From a checkpoint of a small multi-label image tagger: 10200 steps.
Rows from block 13, named by matrix and row number. Rows with one number belong to one channel. Each number is 50 + 12 x the weight over its row's rms, rounded and kept within 0 to 99. All counts start at 0. After the name is the row's rms in percent of the matrix's.
# convs1: grouped (4 groups) 3x3 conv, stride 2 (model.blocks.13.convs.1.weight, 336x84x3x3), inputs within the group 56-83, a 3x3 kernel for each
# convs2: expand pointwise conv (model.blocks.13.convs.2.weight, 672x336x1x1, transposed), outputs 448-671
convs1.316 100:41 44 30 45 52 39 52 46 54 61 51 47 44 49 57 55 49 64 51 19 44 43 42 43 59 32 62 51 54 35 58 40 53 46 43 48 53 53 61 39 37 32 28 35 49 37 56 49 38 46 52 51 46 53 49 32 49 43 44 62 48 66 27 56 61 33 53 56 61 51 61 51 53 44 34 35 58 39 44 38 57 44 35 26 41 90 42 49 70 38 50 49 39 33 43 59 20 54 73 56 52 51 48 52 37 50 52 42 56 48 65 52 57 54 74 62 42 62 54 51 35 51 47 00 48 63 25 25 17 29 64 36 21 59 70 30 33 33 40 52 29 37 92 44 55 33 44 57 62 51 31 18 39 49 52 54 42 44 40 49 37 43 51 46 49 40 44 49 48 34 53 47 53 51 43 57 34 47 50 38 45 43 44 44 42 60 36 36 69 46 49 48 53 30 49 57 43 51 37 38 75 38 38 68 74 52 48 62 70 40 44 59 44 66 63 45 73 56 42 60 53 61 61 74 33 35 39 43 62 52 57 54 41 51 56 44 57 59 55 60 53 57 50 50 45 51 56 43 43 68 54 51
convs1.317 103:49 56 49 36 70 45 65 58 74 39 43 66 32 52 36 32 26 47 57 33 34 38 57 41 33 52 54 51 49 28 45 34 80 37 84 42 40 45 78 56 30 48 25 35 83 38 69 37 48 61 56 51 37 31 47 51 33 45 55 69 62 86 56 20 38 51 50 32 63 38 47 52 58 41 35 30 77 65 57 41 44 52 47 58 56 56 32 43 38 48 52 47 41 53 68 24 61 60 50 48 56 50 46 66 63 48 39 40 56 68 60 56 62 45 50 47 53 59 46 48 51 45 31 35 67 44 42 41 58 56 63 20 47 36 52 42 56 54 53 54 14 34 53 56 41 40 72 45 39 56 39 36 51 59 48 48 85 66 53 52 44 22 47 55 50 57 60 56 59 30 33 62 20 52 48 55 69 58 65 74 46 52 58 40 65 39 54 36 20 50 59 51 53 42 48 43 52 37 54 45 31 51 53 33 44 41 40 56 51 50 54 53 92 44 46 55 51 49 54 55 54 49 35 50 48 59 34 57 48 55 57 48 56 59 59 46 44 38 49 67 56 44 45 52 57 59 56 59 60 55 65 47
convs1.318 099:59 42 48 43 47 31 53 59 88 54 38 55 30 55 58 22 51 43 46 50 49 54 50 37 23 45 57 57 58 43 60 31 34 60 48 57 18 34 39 63 79 55 21 60 35 56 50 45 47 69 61 40 42 83 45 22 37 33 51 44 62 70 51 48 54 48 63 63 11 70 68 45 54 68 53 52 61 53 52 55 65 59 40 50 46 53 49 60 38 32 86 67 57 54 66 52 53 21 32 58 28 34 43 61 51 50 69 61 40 51 84 34 51 45 52 59 56 99 84 38 43 62 45 55 25 26 58 45 57 44 55 52 63 50 45 57 38 47 46 54 60 58 42 43 51 43 46 52 60 45 72 50 44 52 60 33 55 46 63 44 48 80 44 48 43 56 54 47 52 57 57 47 78 57 61 40 51 57 46 99 55 25 46 56 57 58 28 44 43 46 60 54 48 38 54 57 50 59 52 60 64 54 47 52 46 47 58 26 58 45 30 53 51 35 76 83 58 64 59 42 49 53 60 60 61 47 59 51 45 56 56 44 64 62 64 56 59 44 67 54 41 49 40 50 55 66 36 47 45 57 56 59
convs1.319 106:51 39 65 51 46 65 91 42 53 59 45 79 62 47 45 69 50 62 53 66 45 49 44 48 61 45 67 82 47 41 75 34 61 50 31 64 47 34 71 50 51 69 38 60 60 54 67 60 47 71 49 58 40 62 47 31 39 47 51 84 85 34 31 62 24 47 83 59 55 57 86 50 63 62 60 47 53 23 47 43 62 53 49 45 46 37 55 54 25 63 34 23 27 49 41 70 53 57 67 74 58 53 46 37 57 45 34 43 53 61 52 58 38 42 51 65 36 59 33 44 51 38 63 57 54 54 32 44 30 44 48 58 65 30 60 29 39 21 47 46 41 27 32 51 55 36 71 55 64 49 48 47 71 64 59 39 39 47 39 27 49 39 59 50 41 45 68 48 48 61 35 54 63 49 70 28 33 41 56 48 40 42 40 59 48 59 43 67 62 54 49 56 38 51 50 52 43 54 44 52 35 56 49 45 57 59 48 72 65 39 34 28 51 53 15 51 46 42 54 44 38 56 55 50 41 71 52 55 44 48 49 60 43 53 49 55 49 49 72 54 42 48 50 39 32 69 48 42 47 56 51 41
convs1.320 096:48 53 50 40 57 57 52 68 65 46 44 37 42 60 48 47 53 45 48 37 30 41 41 65 59 63 65 57 63 51 56 69 49 36 71 49 31 52 52 47 54 24 45 57 80 64 55 52 53 38 42 43 55 51 41 58 48 42 27 76 39 74 72 43 78 70 60 76 57 41 53 51 46 61 38 52 61 50 60 63 59 49 59 63 54 34 33 49 37 56 60 60 34 51 40 11 47 40 39 31 48 46 32 43 62 31 56 87 48 48 52 44 61 51 50 48 57 60 51 49 60 68 33 29 41 28 37 64 52 52 55 46 44 33 28 27 42 50 56 40 35 59 46 35 40 61 69 56 53 76 42 33 38 58 45 60 54 51 47 33 65 60 53 54 62 39 40 56 66 58 67 48 59 45 49 46 92 46 68 90 58 44 34 51 40 42 57 64 44 54 46 57 44 56 60 54 62 48 38 62 42 53 58 52 46 23 23 38 51 44 60 66 80 52 66 85 45 65 47 60 71 65 46 57 50 44 36 45 47 37 55 41 50 60 39 57 31 40 58 45 54 25 49 46 33 20 51 43 53 50 62 60
convs1.321 100:44 62 81 50 24 70 53 61 58 78 69 62 62 46 55 41 35 57 46 66 83 50 37 39 63 48 44 58 22 56 25 39 50 65 29 54 51 69 79 06 47 71 52 72 50 60 56 63 63 69 39 72 63 63 39 55 70 39 43 45 73 39 38 67 51 84 23 40 68 78 61 52 53 52 46 25 62 65 50 48 63 46 41 23 43 48 61 50 42 45 78 62 64 31 71 61 24 92 56 36 69 49 51 36 62 36 42 33 46 51 52 46 51 54 46 40 49 72 58 75 53 53 56 54 67 58 32 59 55 45 58 53 43 69 55 36 40 32 42 39 63 76 85 56 64 43 56 36 36 56 52 58 46 38 50 59 61 49 48 72 42 49 56 74 53 68 38 51 52 66 55 30 40 81 37 52 36 91 78 58 56 78 63 47 68 84 31 50 62 46 50 58 45 55 53 56 42 65 51 60 55 47 62 61 51 64 48 45 38 61 54 50 50 70 35 51 45 55 54 57 44 49 48 38 32 48 49 52 51 50 37 42 33 49 52 64 50 55 70 46 48 61 52 56 53 41 51 59 65 54 61 47
convs1.322 101:68 47 58 64 57 35 52 48 33 76 59 52 56 75 50 76 55 56 71 67 69 53 39 48 65 58 40 70 69 26 47 58 39 59 30 51 64 66 70 29 56 32 64 48 33 44 72 71 50 70 51 65 57 45 58 45 53 76 56 56 38 45 65 44 45 72 37 50 22 42 48 45 76 70 53 50 37 47 31 54 57 40 51 25 41 67 50 30 43 50 38 67 46 38 27 65 41 27 27 43 77 48 44 65 50 51 35 48 45 47 44 40 38 28 49 58 56 34 73 59 38 19 30 44 54 35 33 46 36 33 54 57 34 34 45 28 55 18 34 46 53 40 47 43 43 30 45 32 58 37 49 47 60 55 69 44 52 55 45 63 43 70 50 36 31 48 51 38 33 41 29 49 36 50 43 41 53 40 37 51 32 82 50 55 51 47 47 53 47 51 46 54 53 54 56 64 66 74 53 60 62 56 50 49 61 67 58 31 33 42 33 52 26 50 29 49 38 56 61 48 50 56 27 51 49 47 58 63 63 58 55 58 59 60 52 63 64 54 46 59 66 42 35 42 47 52 66 26 35 53 40 32
convs1.323 111:51 41 87 55 54 75 61 49 69 49 42 57 63 44 34 57 53 36 44 53 85 33 45 70 59 36 56 28 85 68 62 56 45 63 48 54 63 45 48 68 33 50 79 50 39 44 41 47 46 65 40 54 55 67 35 54 49 59 52 67 77 65 80 54 57 90 55 56 48 71 39 51 54 53 55 62 41 68 48 34 49 58 33 35 27 71 36 52 57 42 65 42 45 49 82 33 53 28 29 50 47 43 56 62 34 54 62 55 45 50 37 55 54 60 40 40 54 68 47 49 48 68 34 64 39 45 46 23 51 17 76 21 58 24 49 55 36 39 15 84 45 60 35 41 57 50 64 48 60 43 48 41 46 41 44 43 45 38 49 66 41 42 53 37 60 48 23 68 60 46 58 32 56 49 43 50 71 60 38 48 55 47 55 47 42 46 45 37 41 37 50 55 44 52 49 33 50 48 49 59 46 60 52 43 42 40 42 43 59 39 46 35 47 42 50 32 47 33 46 41 53 41 56 61 60 40 42 56 41 60 53 65 51 49 70 61 52 63 39 48 52 48 51 63 74 73 50 26 66 46 47 66
convs1.324 099:33 14 43 52 53 73 51 59 51 86 52 63 62 58 52 58 54 77 52 76 59 59 59 43 49 22 59 24 63 48 44 60 51 24 51 84 83 50 51 48 36 44 24 47 69 44 36 53 47 76 77 51 56 66 40 54 53 33 48 75 55 37 47 44 58 30 49 37 75 57 67 60 31 27 30 43 70 59 63 60 80 62 53 51 60 28 49 58 54 43 40 52 34 67 41 42 53 34 66 57 29 52 63 34 92 54 68 36 38 65 46 50 61 52 37 49 42 30 43 38 51 55 50 57 63 72 52 47 52 57 22 42 62 46 50 42 42 36 66 33 32 25 64 26 75 65 62 39 35 61 32 51 62 27 52 35 38 63 55 39 53 46 42 49 52 47 73 60 61 58 54 56 51 46 52 51 51 52 63 69 65 45 39 59 64 37 51 63 35 40 58 41 41 52 53 30 59 57 47 54 56 51 53 54 55 48 59 44 56 51 44 62 83 49 57 63 52 55 41 43 58 54 54 41 43 60 55 46 55 56 43 57 37 36 52 26 34 59 70 49 69 53 42 35 26 42 51 54 33 44 49 69
convs1.325 111:54 48 62 51 43 34 43 42 44 31 47 29 50 58 39 33 58 41 45 44 78 61 57 57 28 52 39 55 39 55 66 38 43 57 60 39 44 52 45 26 40 47 41 46 41 42 51 52 40 54 44 70 47 55 42 40 66 52 53 60 29 40 58 61 54 65 46 48 25 45 47 42 53 57 42 62 48 57 49 52 47 37 57 23 46 43 37 24 39 82 48 41 05 57 56 10 23 58 65 25 36 31 27 67 81 48 55 59 58 54 70 48 49 59 59 31 64 54 56 12 59 63 02 08 41 61 60 40 29 67 63 38 30 56 86 33 38 24 40 45 26 20 40 72 47 32 55 58 41 62 51 41 54 50 51 40 41 48 52 55 50 46 51 49 58 49 55 46 44 50 54 56 42 49 56 38 49 50 48 46 79 75 53 43 47 61 35 53 48 47 61 52 52 51 46 52 45 43 40 48 56 48 39 36 58 39 44 59 31 48 47 44 54 50 52 37 56 46 53 73 77 64 42 52 47 40 45 36 44 56 48 36 57 54 52 51 59 50 48 51 63 44 48 32 44 52 47 41 54 54 38 18
convs1.326 104:63 52 63 46 49 90 36 27 69 73 70 99 31 51 53 59 55 48 47 23 75 29 33 82 38 33 58 67 41 29 32 60 39 40 43 77 50 68 70 71 43 59 56 36 23 41 36 48 52 47 56 50 47 45 40 71 71 61 47 99 38 30 69 60 45 74 34 17 85 26 38 35 53 27 50 54 50 56 33 57 59 43 51 50 58 52 56 64 59 53 34 46 21 53 55 35 52 60 37 59 46 62 57 39 69 41 39 67 39 51 39 47 53 40 50 41 50 33 47 34 44 55 60 30 62 43 17 43 33 43 61 34 49 49 36 40 57 45 54 42 62 58 55 40 54 48 28 52 40 67 53 01 64 72 36 30 51 53 64 57 56 54 54 37 43 61 62 75 44 60 68 51 38 67 48 58 60 24 42 69 51 57 50 59 44 49 56 59 52 38 43 28 49 64 41 43 54 46 46 34 37 32 47 27 43 60 44 47 20 66 53 46 62 57 62 54 48 51 60 53 69 30 39 60 50 42 42 39 58 51 47 38 46 45 50 54 45 59 62 48 54 33 53 56 66 65 52 42 70 48 56 68
convs1.327 101:44 51 45 59 53 32 51 66 56 43 47 29 31 49 52 33 48 57 32 14 40 39 45 37 51 58 54 65 72 65 44 43 32 41 49 46 64 53 81 89 68 64 53 60 60 62 94 50 57 58 66 57 63 49 74 58 70 39 63 49 40 58 67 29 47 44 49 41 46 76 39 77 61 58 68 60 63 58 42 53 58 47 62 39 49 46 57 44 55 58 32 52 28 59 51 68 51 45 59 70 43 45 51 79 53 43 29 36 58 27 44 48 45 45 54 54 42 39 48 49 62 50 65 66 52 35 32 56 31 41 39 53 47 43 49 36 74 64 54 45 86 53 38 85 64 85 64 69 43 56 85 57 61 58 53 60 53 58 52 48 67 64 48 42 39 42 53 59 36 43 54 33 47 55 62 36 38 62 38 63 33 36 36 50 61 60 37 76 56 55 60 48 47 52 55 54 70 61 59 44 54 60 57 51 67 58 61 55 49 62 52 52 50 44 56 32 60 63 51 59 49 41 51 38 40 42 50 63 48 51 53 51 50 44 63 47 48 49 59 56 37 46 35 66 51 44 46 47 37 47 58 58
convs1.328 118:41 49 47 24 54 60 32 52 53 35 56 40 50 39 63 56 42 46 44 54 56 52 49 60 33 49 59 37 42 41 61 42 32 54 56 46 53 47 45 59 37 49 63 59 40 47 46 38 48 56 60 40 55 49 43 36 31 46 46 34 41 39 44 48 58 39 40 46 59 42 63 58 65 40 54 33 54 51 59 66 46 31 29 51 42 46 47 68 99 33 40 45 43 83 35 08 29 81 40 54 36 28 74 56 29 52 47 31 59 63 62 45 48 77 39 56 51 32 40 43 68 21 09 63 99 35 47 35 41 47 43 33 61 67 25 47 25 39 57 43 24 71 94 29 56 43 34 54 46 49 46 78 51 47 55 59 59 57 62 62 39 53 50 45 59 44 51 53 58 46 58 73 56 52 51 54 39 32 57 29 64 54 41 58 58 37 50 56 47 56 57 62 41 47 59 40 43 57 50 55 59 51 61 63 36 45 52 55 34 43 47 71 37 68 79 53 50 58 51 34 49 38 41 56 47 57 49 45 37 41 52 44 47 58 41 62 56 38 52 47 39 40 47 32 42 44 51 53 45 31 45 54
convs1.329 102:59 50 66 41 57 43 64 60 78 50 47 36 53 61 55 36 47 53 46 52 48 55 73 51 53 88 57 54 39 58 40 64 55 49 52 67 43 11 56 30 44 55 48 45 48 64 50 49 58 63 43 49 64 43 40 33 36 49 66 54 45 64 75 50 46 88 42 51 47 44 73 79 64 42 47 38 37 46 63 30 54 35 43 47 41 45 64 39 57 45 36 51 53 38 39 50 40 58 52 40 21 56 22 49 29 61 39 36 36 67 57 67 49 53 43 52 55 45 58 68 45 29 58 54 41 77 57 48 53 48 23 37 48 54 54 44 59 62 56 46 43 29 43 51 57 36 35 34 29 73 46 62 77 53 58 47 49 49 49 63 63 55 56 39 41 59 44 45 84 47 66 48 70 45 52 42 53 66 58 53 61 51 62 51 44 45 58 60 48 48 57 57 54 47 66 54 47 52 39 57 55 61 67 64 42 43 35 43 43 68 47 41 37 56 69 70 54 61 56 54 40 33 51 40 48 40 41 29 53 56 41 45 52 47 61 46 53 69 37 45 74 54 43 55 47 54 54 65 46 63 46 41
convs1.330 090:46 56 44 67 64 62 73 45 50 48 42 20 61 56 48 55 62 32 44 63 42 41 57 71 37 53 40 34 62 51 74 21 55 35 18 40 57 52 58 43 42 60 46 59 59 48 49 53 50 48 63 54 48 64 33 30 29 64 37 45 33 30 16 50 61 40 57 65 48 48 40 42 33 48 43 56 48 45 46 29 66 52 38 41 47 67 39 38 40 38 52 29 67 34 25 43 43 51 50 57 29 13 61 42 43 53 44 52 52 46 47 40 45 50 39 37 54 64 36 72 49 35 48 52 46 33 59 47 35 46 47 32 36 34 39 39 45 45 50 65 49 31 25 38 33 76 33 58 52 35 21 44 31 36 48 52 69 39 52 68 69 56 42 64 74 59 57 62 59 72 50 40 57 46 64 34 49 41 66 43 53 62 45 37 51 38 46 41 57 37 63 52 57 63 72 67 76 38 31 43 41 37 46 80 57 58 54 48 63 58 70 42 30 51 56 68 47 52 47 60 41 34 42 53 42 36 53 34 43 55 42 36 57 44 61 39 50 50 55 49 51 40 71 46 50 59 46 47 68 64 46 78
convs2.316 112:34 25 53 63 51 55 45 43 58 33 50 29 49 36 65 49 52 43 80 52 00 48 46 49 47 47 55 47 48 31 44 44 53 41 53 44 41 48 40 79 45 50 27 58 52 40 52 71 50 30 60 31 52 77 61 57 57 46 55 30 43 48 56 53 71 47 38 62 50 31 50 44 54 48 36 39 50 39 12 50 49 28 58 88 58 49 34 45 47 47 60 48 43 70 57 60 49 46 46 59 44 39 57 42 67 65 49 44 56 52 42 54 40 57 53 62 41 44 50 44 45 54 61 41 61 34 60 45 17 46 40 38 31 63 48 61 41 31 49 50 25 58 52 26 36 57 00 70 48 82 50 63 72 36 52 35 58 52 46 49 37 40 75 47 39 52 36 43 37 54 50 46 66 39 39 55 44 46 71 43 42 45 34 53 42 53 45 59 60 30 64 68 45 43 53 56 45 40 52 59 55 78 39 67 43 41 34 35 47 56 54 59 75 44 49 32 49 69 45 53 17 53 56 42
convs2.317 104:41 23 53 66 47 49 48 43 40 49 35 37 35 29 66 56 52 51 26 51 48 54 52 79 62 55 40 61 33 69 44 45 45 44 45 45 63 43 58 56 91 57 52 77 35 72 59 56 53 52 57 54 51 54 54 61 31 43 56 62 40 67 56 66 31 48 55 55 36 48 59 53 45 35 43 48 37 34 59 44 58 41 53 32 34 47 46 47 56 80 49 46 62 48 40 63 57 52 19 46 45 50 60 43 46 57 61 54 51 71 42 55 40 73 57 64 35 67 41 40 37 48 31 38 49 49 37 27 51 64 66 50 77 53 60 36 52 75 57 46 46 48 46 52 46 37 79 63 55 58 53 34 52 44 44 56 53 47 33 45 47 35 50 21 56 61 29 47 59 42 30 58 48 60 50 54 56 51 55 55 50 42 60 56 59 28 40 45 55 63 55 54 54 57 56 59 28 51 51 47 38 47 55 38 53 57 39 45 43 57 56 51 27 55 47 60 28 63 51 46 28 71 39 66
convs2.318 103:56 77 56 74 57 41 43 34 55 59 49 65 44 51 43 56 28 58 28 33 43 38 48 44 63 47 47 54 67 38 50 56 32 41 43 45 53 48 57 56 61 40 56 38 40 58 55 62 38 37 39 49 87 56 52 88 47 56 65 58 25 49 34 50 50 31 21 48 27 49 41 50 48 53 51 55 51 49 47 59 53 63 40 58 66 52 61 18 61 74 58 53 45 58 54 70 39 58 51 55 38 57 38 47 45 50 80 44 61 47 53 44 47 43 60 69 44 55 39 44 52 43 39 55 41 65 41 49 51 45 71 77 54 42 65 42 58 65 53 49 38 43 41 54 55 45 46 72 44 53 52 52 40 43 46 60 39 57 33 44 31 70 25 66 57 51 35 59 45 51 49 62 52 48 50 47 40 57 62 64 42 58 25 39 46 69 70 65 38 56 56 39 43 45 47 49 49 39 50 56 53 63 38 38 50 51 44 66 42 32 39 47 53 46 56 30 35 62 44 63 37 56 43 49
convs2.319 108:50 46 45 46 45 43 46 52 42 65 34 83 49 51 48 42 68 78 41 43 29 39 49 28 55 61 42 65 42 23 60 38 37 28 28 67 65 42 49 77 67 45 68 40 52 47 43 38 64 48 51 45 40 42 51 46 47 60 53 50 50 54 62 67 53 33 40 43 56 50 56 54 51 40 31 50 37 28 24 40 37 52 43 64 89 55 35 36 38 38 52 46 61 58 50 43 46 42 69 37 57 60 61 63 54 59 46 55 70 37 31 53 49 59 49 42 44 44 35 41 36 48 45 67 57 31 56 40 78 39 72 94 36 44 85 56 40 44 61 39 24 54 44 47 46 59 31 55 61 72 61 51 46 52 56 58 63 58 36 48 29 46 68 52 52 53 53 49 42 30 55 50 29 51 45 38 39 57 46 23 64 62 44 54 51 48 11 51 48 56 49 62 33 55 46 59 54 40 49 62 75 61 55 58 39 58 61 83 56 45 45 43 31 57 49 59 43 52 39 76 35 45 41 51
convs2.320 108:02 77 44 55 33 52 50 60 46 41 36 61 58 28 34 48 44 58 45 47 49 44 47 32 43 50 55 50 55 90 42 34 53 48 53 56 20 56 44 81 53 32 54 78 53 62 45 39 39 36 54 38 58 47 49 50 44 52 46 52 52 62 28 49 50 72 22 61 06 45 46 66 47 52 47 50 34 58 41 39 56 42 43 37 32 39 46 34 46 42 66 29 47 52 31 44 43 49 27 67 53 36 52 44 60 67 59 54 43 40 43 49 51 49 48 65 44 73 47 53 60 46 46 53 39 26 49 43 42 51 67 44 50 36 44 33 43 44 54 45 41 52 50 40 40 59 70 46 40 56 41 47 53 50 48 45 61 56 44 60 47 47 40 54 32 39 35 47 57 55 40 65 53 55 64 53 44 39 42 44 56 35 45 65 28 57 61 47 54 55 41 47 63 61 46 48 52 36 39 54 53 15 46 50 53 45 61 47 55 52 51 47 38 47 50 47 50 50 49 46 49 32 43 40
convs2.321 093:50 54 40 45 41 49 46 53 53 53 54 87 53 80 44 56 55 47 35 32 30 55 51 47 69 49 61 61 44 48 46 56 45 56 46 50 38 42 63 32 34 62 54 55 40 36 40 45 35 62 57 52 18 53 53 64 53 24 34 50 85 49 41 55 43 39 62 48 63 54 41 52 51 33 59 55 53 40 46 63 48 47 44 59 44 51 51 35 62 59 47 54 48 32 42 34 35 40 71 54 54 52 43 71 38 37 38 40 43 54 64 50 80 46 63 50 53 45 51 55 57 42 39 64 35 56 52 42 45 48 51 30 31 49 36 60 72 58 35 57 41 46 50 44 49 71 50 44 57 15 61 63 50 46 66 39 47 35 52 57 46 56 52 33 57 52 49 61 36 48 58 57 65 56 39 40 50 39 38 39 53 48 34 41 47 64 23 36 43 47 40 49 61 47 49 43 82 47 52 39 50 35 51 47 46 42 48 72 37 35 45 44 28 48 40 37 53 50 54 38 51 35 46 58
convs2.322 101:29 32 49 77 30 55 67 39 52 66 48 82 43 27 41 51 51 47 57 43 47 45 38 66 52 48 47 55 26 48 47 50 65 41 51 65 53 56 33 60 45 49 45 52 51 61 35 53 37 43 35 47 43 42 53 28 50 46 49 65 34 60 58 67 40 68 41 30 64 26 47 47 63 52 58 35 38 56 38 47 49 33 43 35 68 49 21 46 40 35 48 45 52 54 62 31 48 47 53 38 48 49 45 56 44 50 38 33 55 26 43 56 40 40 52 62 58 52 34 51 45 61 76 41 64 38 49 58 15 60 46 51 24 51 31 61 46 19 59 51 68 51 61 51 52 60 37 35 58 64 71 46 47 50 49 44 63 51 32 62 26 25 28 55 61 55 80 50 60 47 54 40 48 45 43 62 49 69 53 54 41 51 43 49 58 42 49 42 52 53 25 69 34 56 74 54 65 54 53 50 81 57 56 39 64 51 54 51 38 50 53 68 59 62 52 46 52 49 53 59 03 16 40 60
convs2.323 111:22 37 55 50 39 54 57 50 46 36 77 29 54 76 71 57 55 44 68 39 08 47 38 36 78 49 49 53 54 56 54 53 68 54 54 54 41 21 57 44 75 54 44 58 38 58 61 28 57 55 57 39 58 48 52 40 64 51 39 36 64 53 62 57 47 49 49 50 49 57 65 57 45 36 50 43 43 44 37 63 49 49 45 48 50 57 39 38 42 52 33 42 48 70 58 57 50 42 52 86 43 41 46 48 46 61 50 40 40 47 36 59 42 44 46 39 49 54 32 45 25 49 46 45 34 45 37 55 64 55 31 41 03 27 50 64 45 51 43 55 37 53 64 46 60 45 45 64 38 59 62 45 42 44 56 46 33 50 47 47 40 27 30 58 64 37 31 37 39 40 55 29 54 36 52 36 53 49 37 34 65 51 52 46 55 43 49 45 52 61 47 39 49 50 65 51 65 43 50 58 46 74 54 42 40 50 40 37 31 42 50 33 61 37 45 63 68 62 43 40 24 27 44 49
convs2.324 093:40 48 48 34 31 29 56 37 35 37 39 62 49 35 65 44 52 44 47 25 63 34 42 48 46 45 46 50 67 66 50 41 44 56 35 52 20 49 52 38 35 36 41 45 47 48 45 53 40 44 47 43 43 42 61 29 46 56 28 40 54 36 57 41 61 51 56 48 33 61 45 35 55 40 40 56 54 50 33 55 38 33 42 39 08 63 40 53 53 44 62 46 42 77 46 69 37 26 15 43 55 57 53 38 54 34 70 76 60 61 41 53 55 44 57 60 47 54 57 75 42 43 58 56 58 62 41 62 64 53 42 29 38 57 45 51 47 66 49 56 62 60 47 47 50 48 37 52 52 30 48 62 55 57 59 61 60 50 55 54 30 69 38 44 56 50 58 38 45 37 43 51 41 37 46 29 48 47 37 55 49 29 66 52 45 46 39 47 39 43 69 35 63 48 37 38 65 48 40 48 30 55 46 43 57 34 60 31 37 61 39 65 55 58 00 54 54 45 58 56 64 43 49 34
convs2.325 121:65 59 69 61 54 55 43 60 47 12 54 40 51 24 50 57 41 44 52 50 17 58 68 49 57 57 60 44 40 46 48 51 73 48 44 63 97 62 49 46 45 32 54 51 38 68 58 69 53 53 60 29 55 46 55 51 41 58 53 46 51 47 36 46 54 31 28 36 44 63 62 48 61 60 59 56 50 48 46 63 58 59 57 49 34 63 51 67 53 55 43 46 51 53 75 66 45 67 45 49 43 57 55 48 45 46 52 57 58 59 34 54 46 56 49 49 48 60 34 51 50 56 47 51 50 41 57 51 42 46 53 35 35 56 50 38 49 36 49 54 80 59 54 68 51 45 37 56 49 66 60 54 49 60 58 51 60 50 51 61 47 54 99 41 62 51 41 30 40 44 59 40 63 32 55 65 51 57 61 49 61 51 35 54 47 43 43 63 74 81 84 42 63 51 48 60 49 47 54 47 63 36 38 53 51 51 55 53 49 67 48 50 65 50 60 23 39 59 72 60 40 61 36 49
convs2.326 105:14 33 59 51 31 41 57 51 35 42 58 38 44 37 53 49 54 39 81 38 59 48 50 59 50 48 59 31 49 73 52 41 36 44 44 50 55 55 34 42 41 46 66 35 60 21 58 42 44 14 50 54 79 59 40 41 57 58 49 39 37 61 82 49 59 28 35 51 45 40 50 54 50 46 54 55 56 46 47 52 59 49 48 32 41 44 59 68 51 50 63 69 29 68 45 45 50 49 58 56 42 58 55 38 41 39 38 43 51 32 22 47 58 44 37 63 38 45 35 45 57 50 62 39 56 38 49 45 68 35 45 24 41 45 51 70 53 60 23 56 58 53 38 50 62 47 59 33 38 37 55 46 43 45 36 68 45 66 66 48 45 33 36 48 43 50 61 75 44 57 53 23 32 58 53 52 49 36 53 44 56 52 26 55 58 42 66 44 36 65 52 46 51 46 57 48 47 36 58 55 44 41 50 67 44 43 50 36 52 47 28 49 57 55 44 49 68 51 46 46 47 67 53 33
convs2.327 102:60 43 48 38 41 39 54 42 75 55 54 80 55 31 49 44 55 49 64 44 59 46 60 51 62 58 63 33 58 56 56 63 50 50 37 33 53 48 50 83 54 46 57 67 59 34 56 35 33 60 35 67 35 29 42 43 48 46 51 51 26 33 53 58 57 45 31 71 48 33 41 57 52 46 65 39 46 40 55 60 35 43 59 57 60 54 45 38 67 38 62 46 42 50 49 53 69 40 51 33 48 36 62 63 49 52 82 29 41 37 42 47 52 49 50 34 54 39 37 45 33 35 10 49 43 58 53 64 34 31 45 56 60 56 72 38 59 55 33 52 39 48 42 59 69 51 65 32 41 49 39 44 50 66 33 49 44 48 67 33 44 36 36 52 51 42 57 42 64 52 40 41 54 43 62 53 51 35 49 59 53 63 53 53 52 34 45 46 49 52 52 49 57 57 59 44 88 67 46 47 40 38 49 49 28 47 54 71 33 79 49 48 38 59 45 45 40 51 36 43 46 39 48 50
convs2.328 121:24 78 60 75 32 56 48 44 47 63 63 44 45 17 67 34 55 42 80 62 41 40 49 42 64 57 50 39 45 53 61 34 43 46 58 57 47 33 60 39 48 53 79 39 53 70 52 34 61 45 49 49 88 43 57 64 35 49 65 62 58 46 40 47 35 44 47 45 74 51 60 51 51 33 51 48 60 50 54 51 45 68 47 61 51 64 28 38 58 60 48 55 50 59 40 47 55 52 44 46 42 46 51 49 74 42 52 46 55 82 52 54 51 55 69 41 58 49 00 57 52 32 37 53 37 38 37 59 37 41 61 50 61 46 51 41 60 70 51 48 19 60 54 49 56 55 43 48 56 48 39 60 47 39 40 64 50 48 67 55 56 52 93 56 51 55 42 66 44 58 48 47 67 36 54 64 46 51 51 48 33 57 34 46 41 45 53 51 41 46 84 40 54 43 22 43 56 67 50 49 45 52 48 57 37 62 37 55 48 42 50 68 62 54 66 66 42 51 50 53 48 44 63 55
convs2.329 108:40 39 57 51 45 48 52 49 43 37 59 43 60 66 25 35 49 47 48 65 60 50 50 46 52 38 41 67 43 24 40 49 65 37 63 79 72 57 32 43 84 48 56 47 54 46 38 36 38 44 49 48 48 27 61 43 50 44 47 38 54 31 46 59 34 56 35 43 43 49 66 47 61 51 65 30 52 49 82 53 53 44 46 52 43 27 38 45 52 69 53 56 32 42 52 56 61 54 78 29 56 51 60 64 40 57 50 59 62 50 67 48 34 59 53 40 36 56 53 58 59 69 43 64 57 35 65 61 48 61 50 15 78 54 50 44 51 72 58 41 58 49 51 46 43 47 60 38 55 45 52 48 44 56 48 58 43 50 54 76 57 52 48 30 65 49 30 59 50 60 48 37 43 48 39 46 50 62 55 55 47 44 26 56 67 44 32 56 43 21 24 45 36 59 55 48 42 41 47 41 43 99 47 23 52 49 38 42 74 34 39 25 23 47 37 48 57 54 52 43 45 39 40 63
convs2.330 110:38 56 43 34 45 60 44 45 63 48 50 19 39 78 47 54 57 47 36 58 49 41 46 69 59 57 64 44 41 59 46 39 51 54 51 56 48 44 58 55 33 36 51 44 44 72 40 33 53 67 55 41 52 76 61 72 32 42 34 33 59 59 51 46 58 44 76 57 48 51 52 43 58 71 58 50 34 57 42 56 34 14 39 62 60 48 25 34 54 45 58 73 50 49 43 47 65 65 61 46 66 45 50 58 60 43 36 43 37 30 66 57 53 45 35 72 47 67 61 42 47 56 44 58 52 55 44 26 35 40 47 67 34 45 38 63 50 28 54 63 41 46 47 56 49 65 52 42 47 30 37 46 39 68 47 69 55 62 57 48 43 74 61 77 49 56 57 25 40 40 43 27 46 48 35 51 52 59 47 55 67 60 44 57 50 33 70 42 55 60 29 49 35 34 41 51 50 56 53 56 53 57 60 59 56 49 36 59 58 30 55 53 54 36 32 46 61 59 64 46 47 47 47 50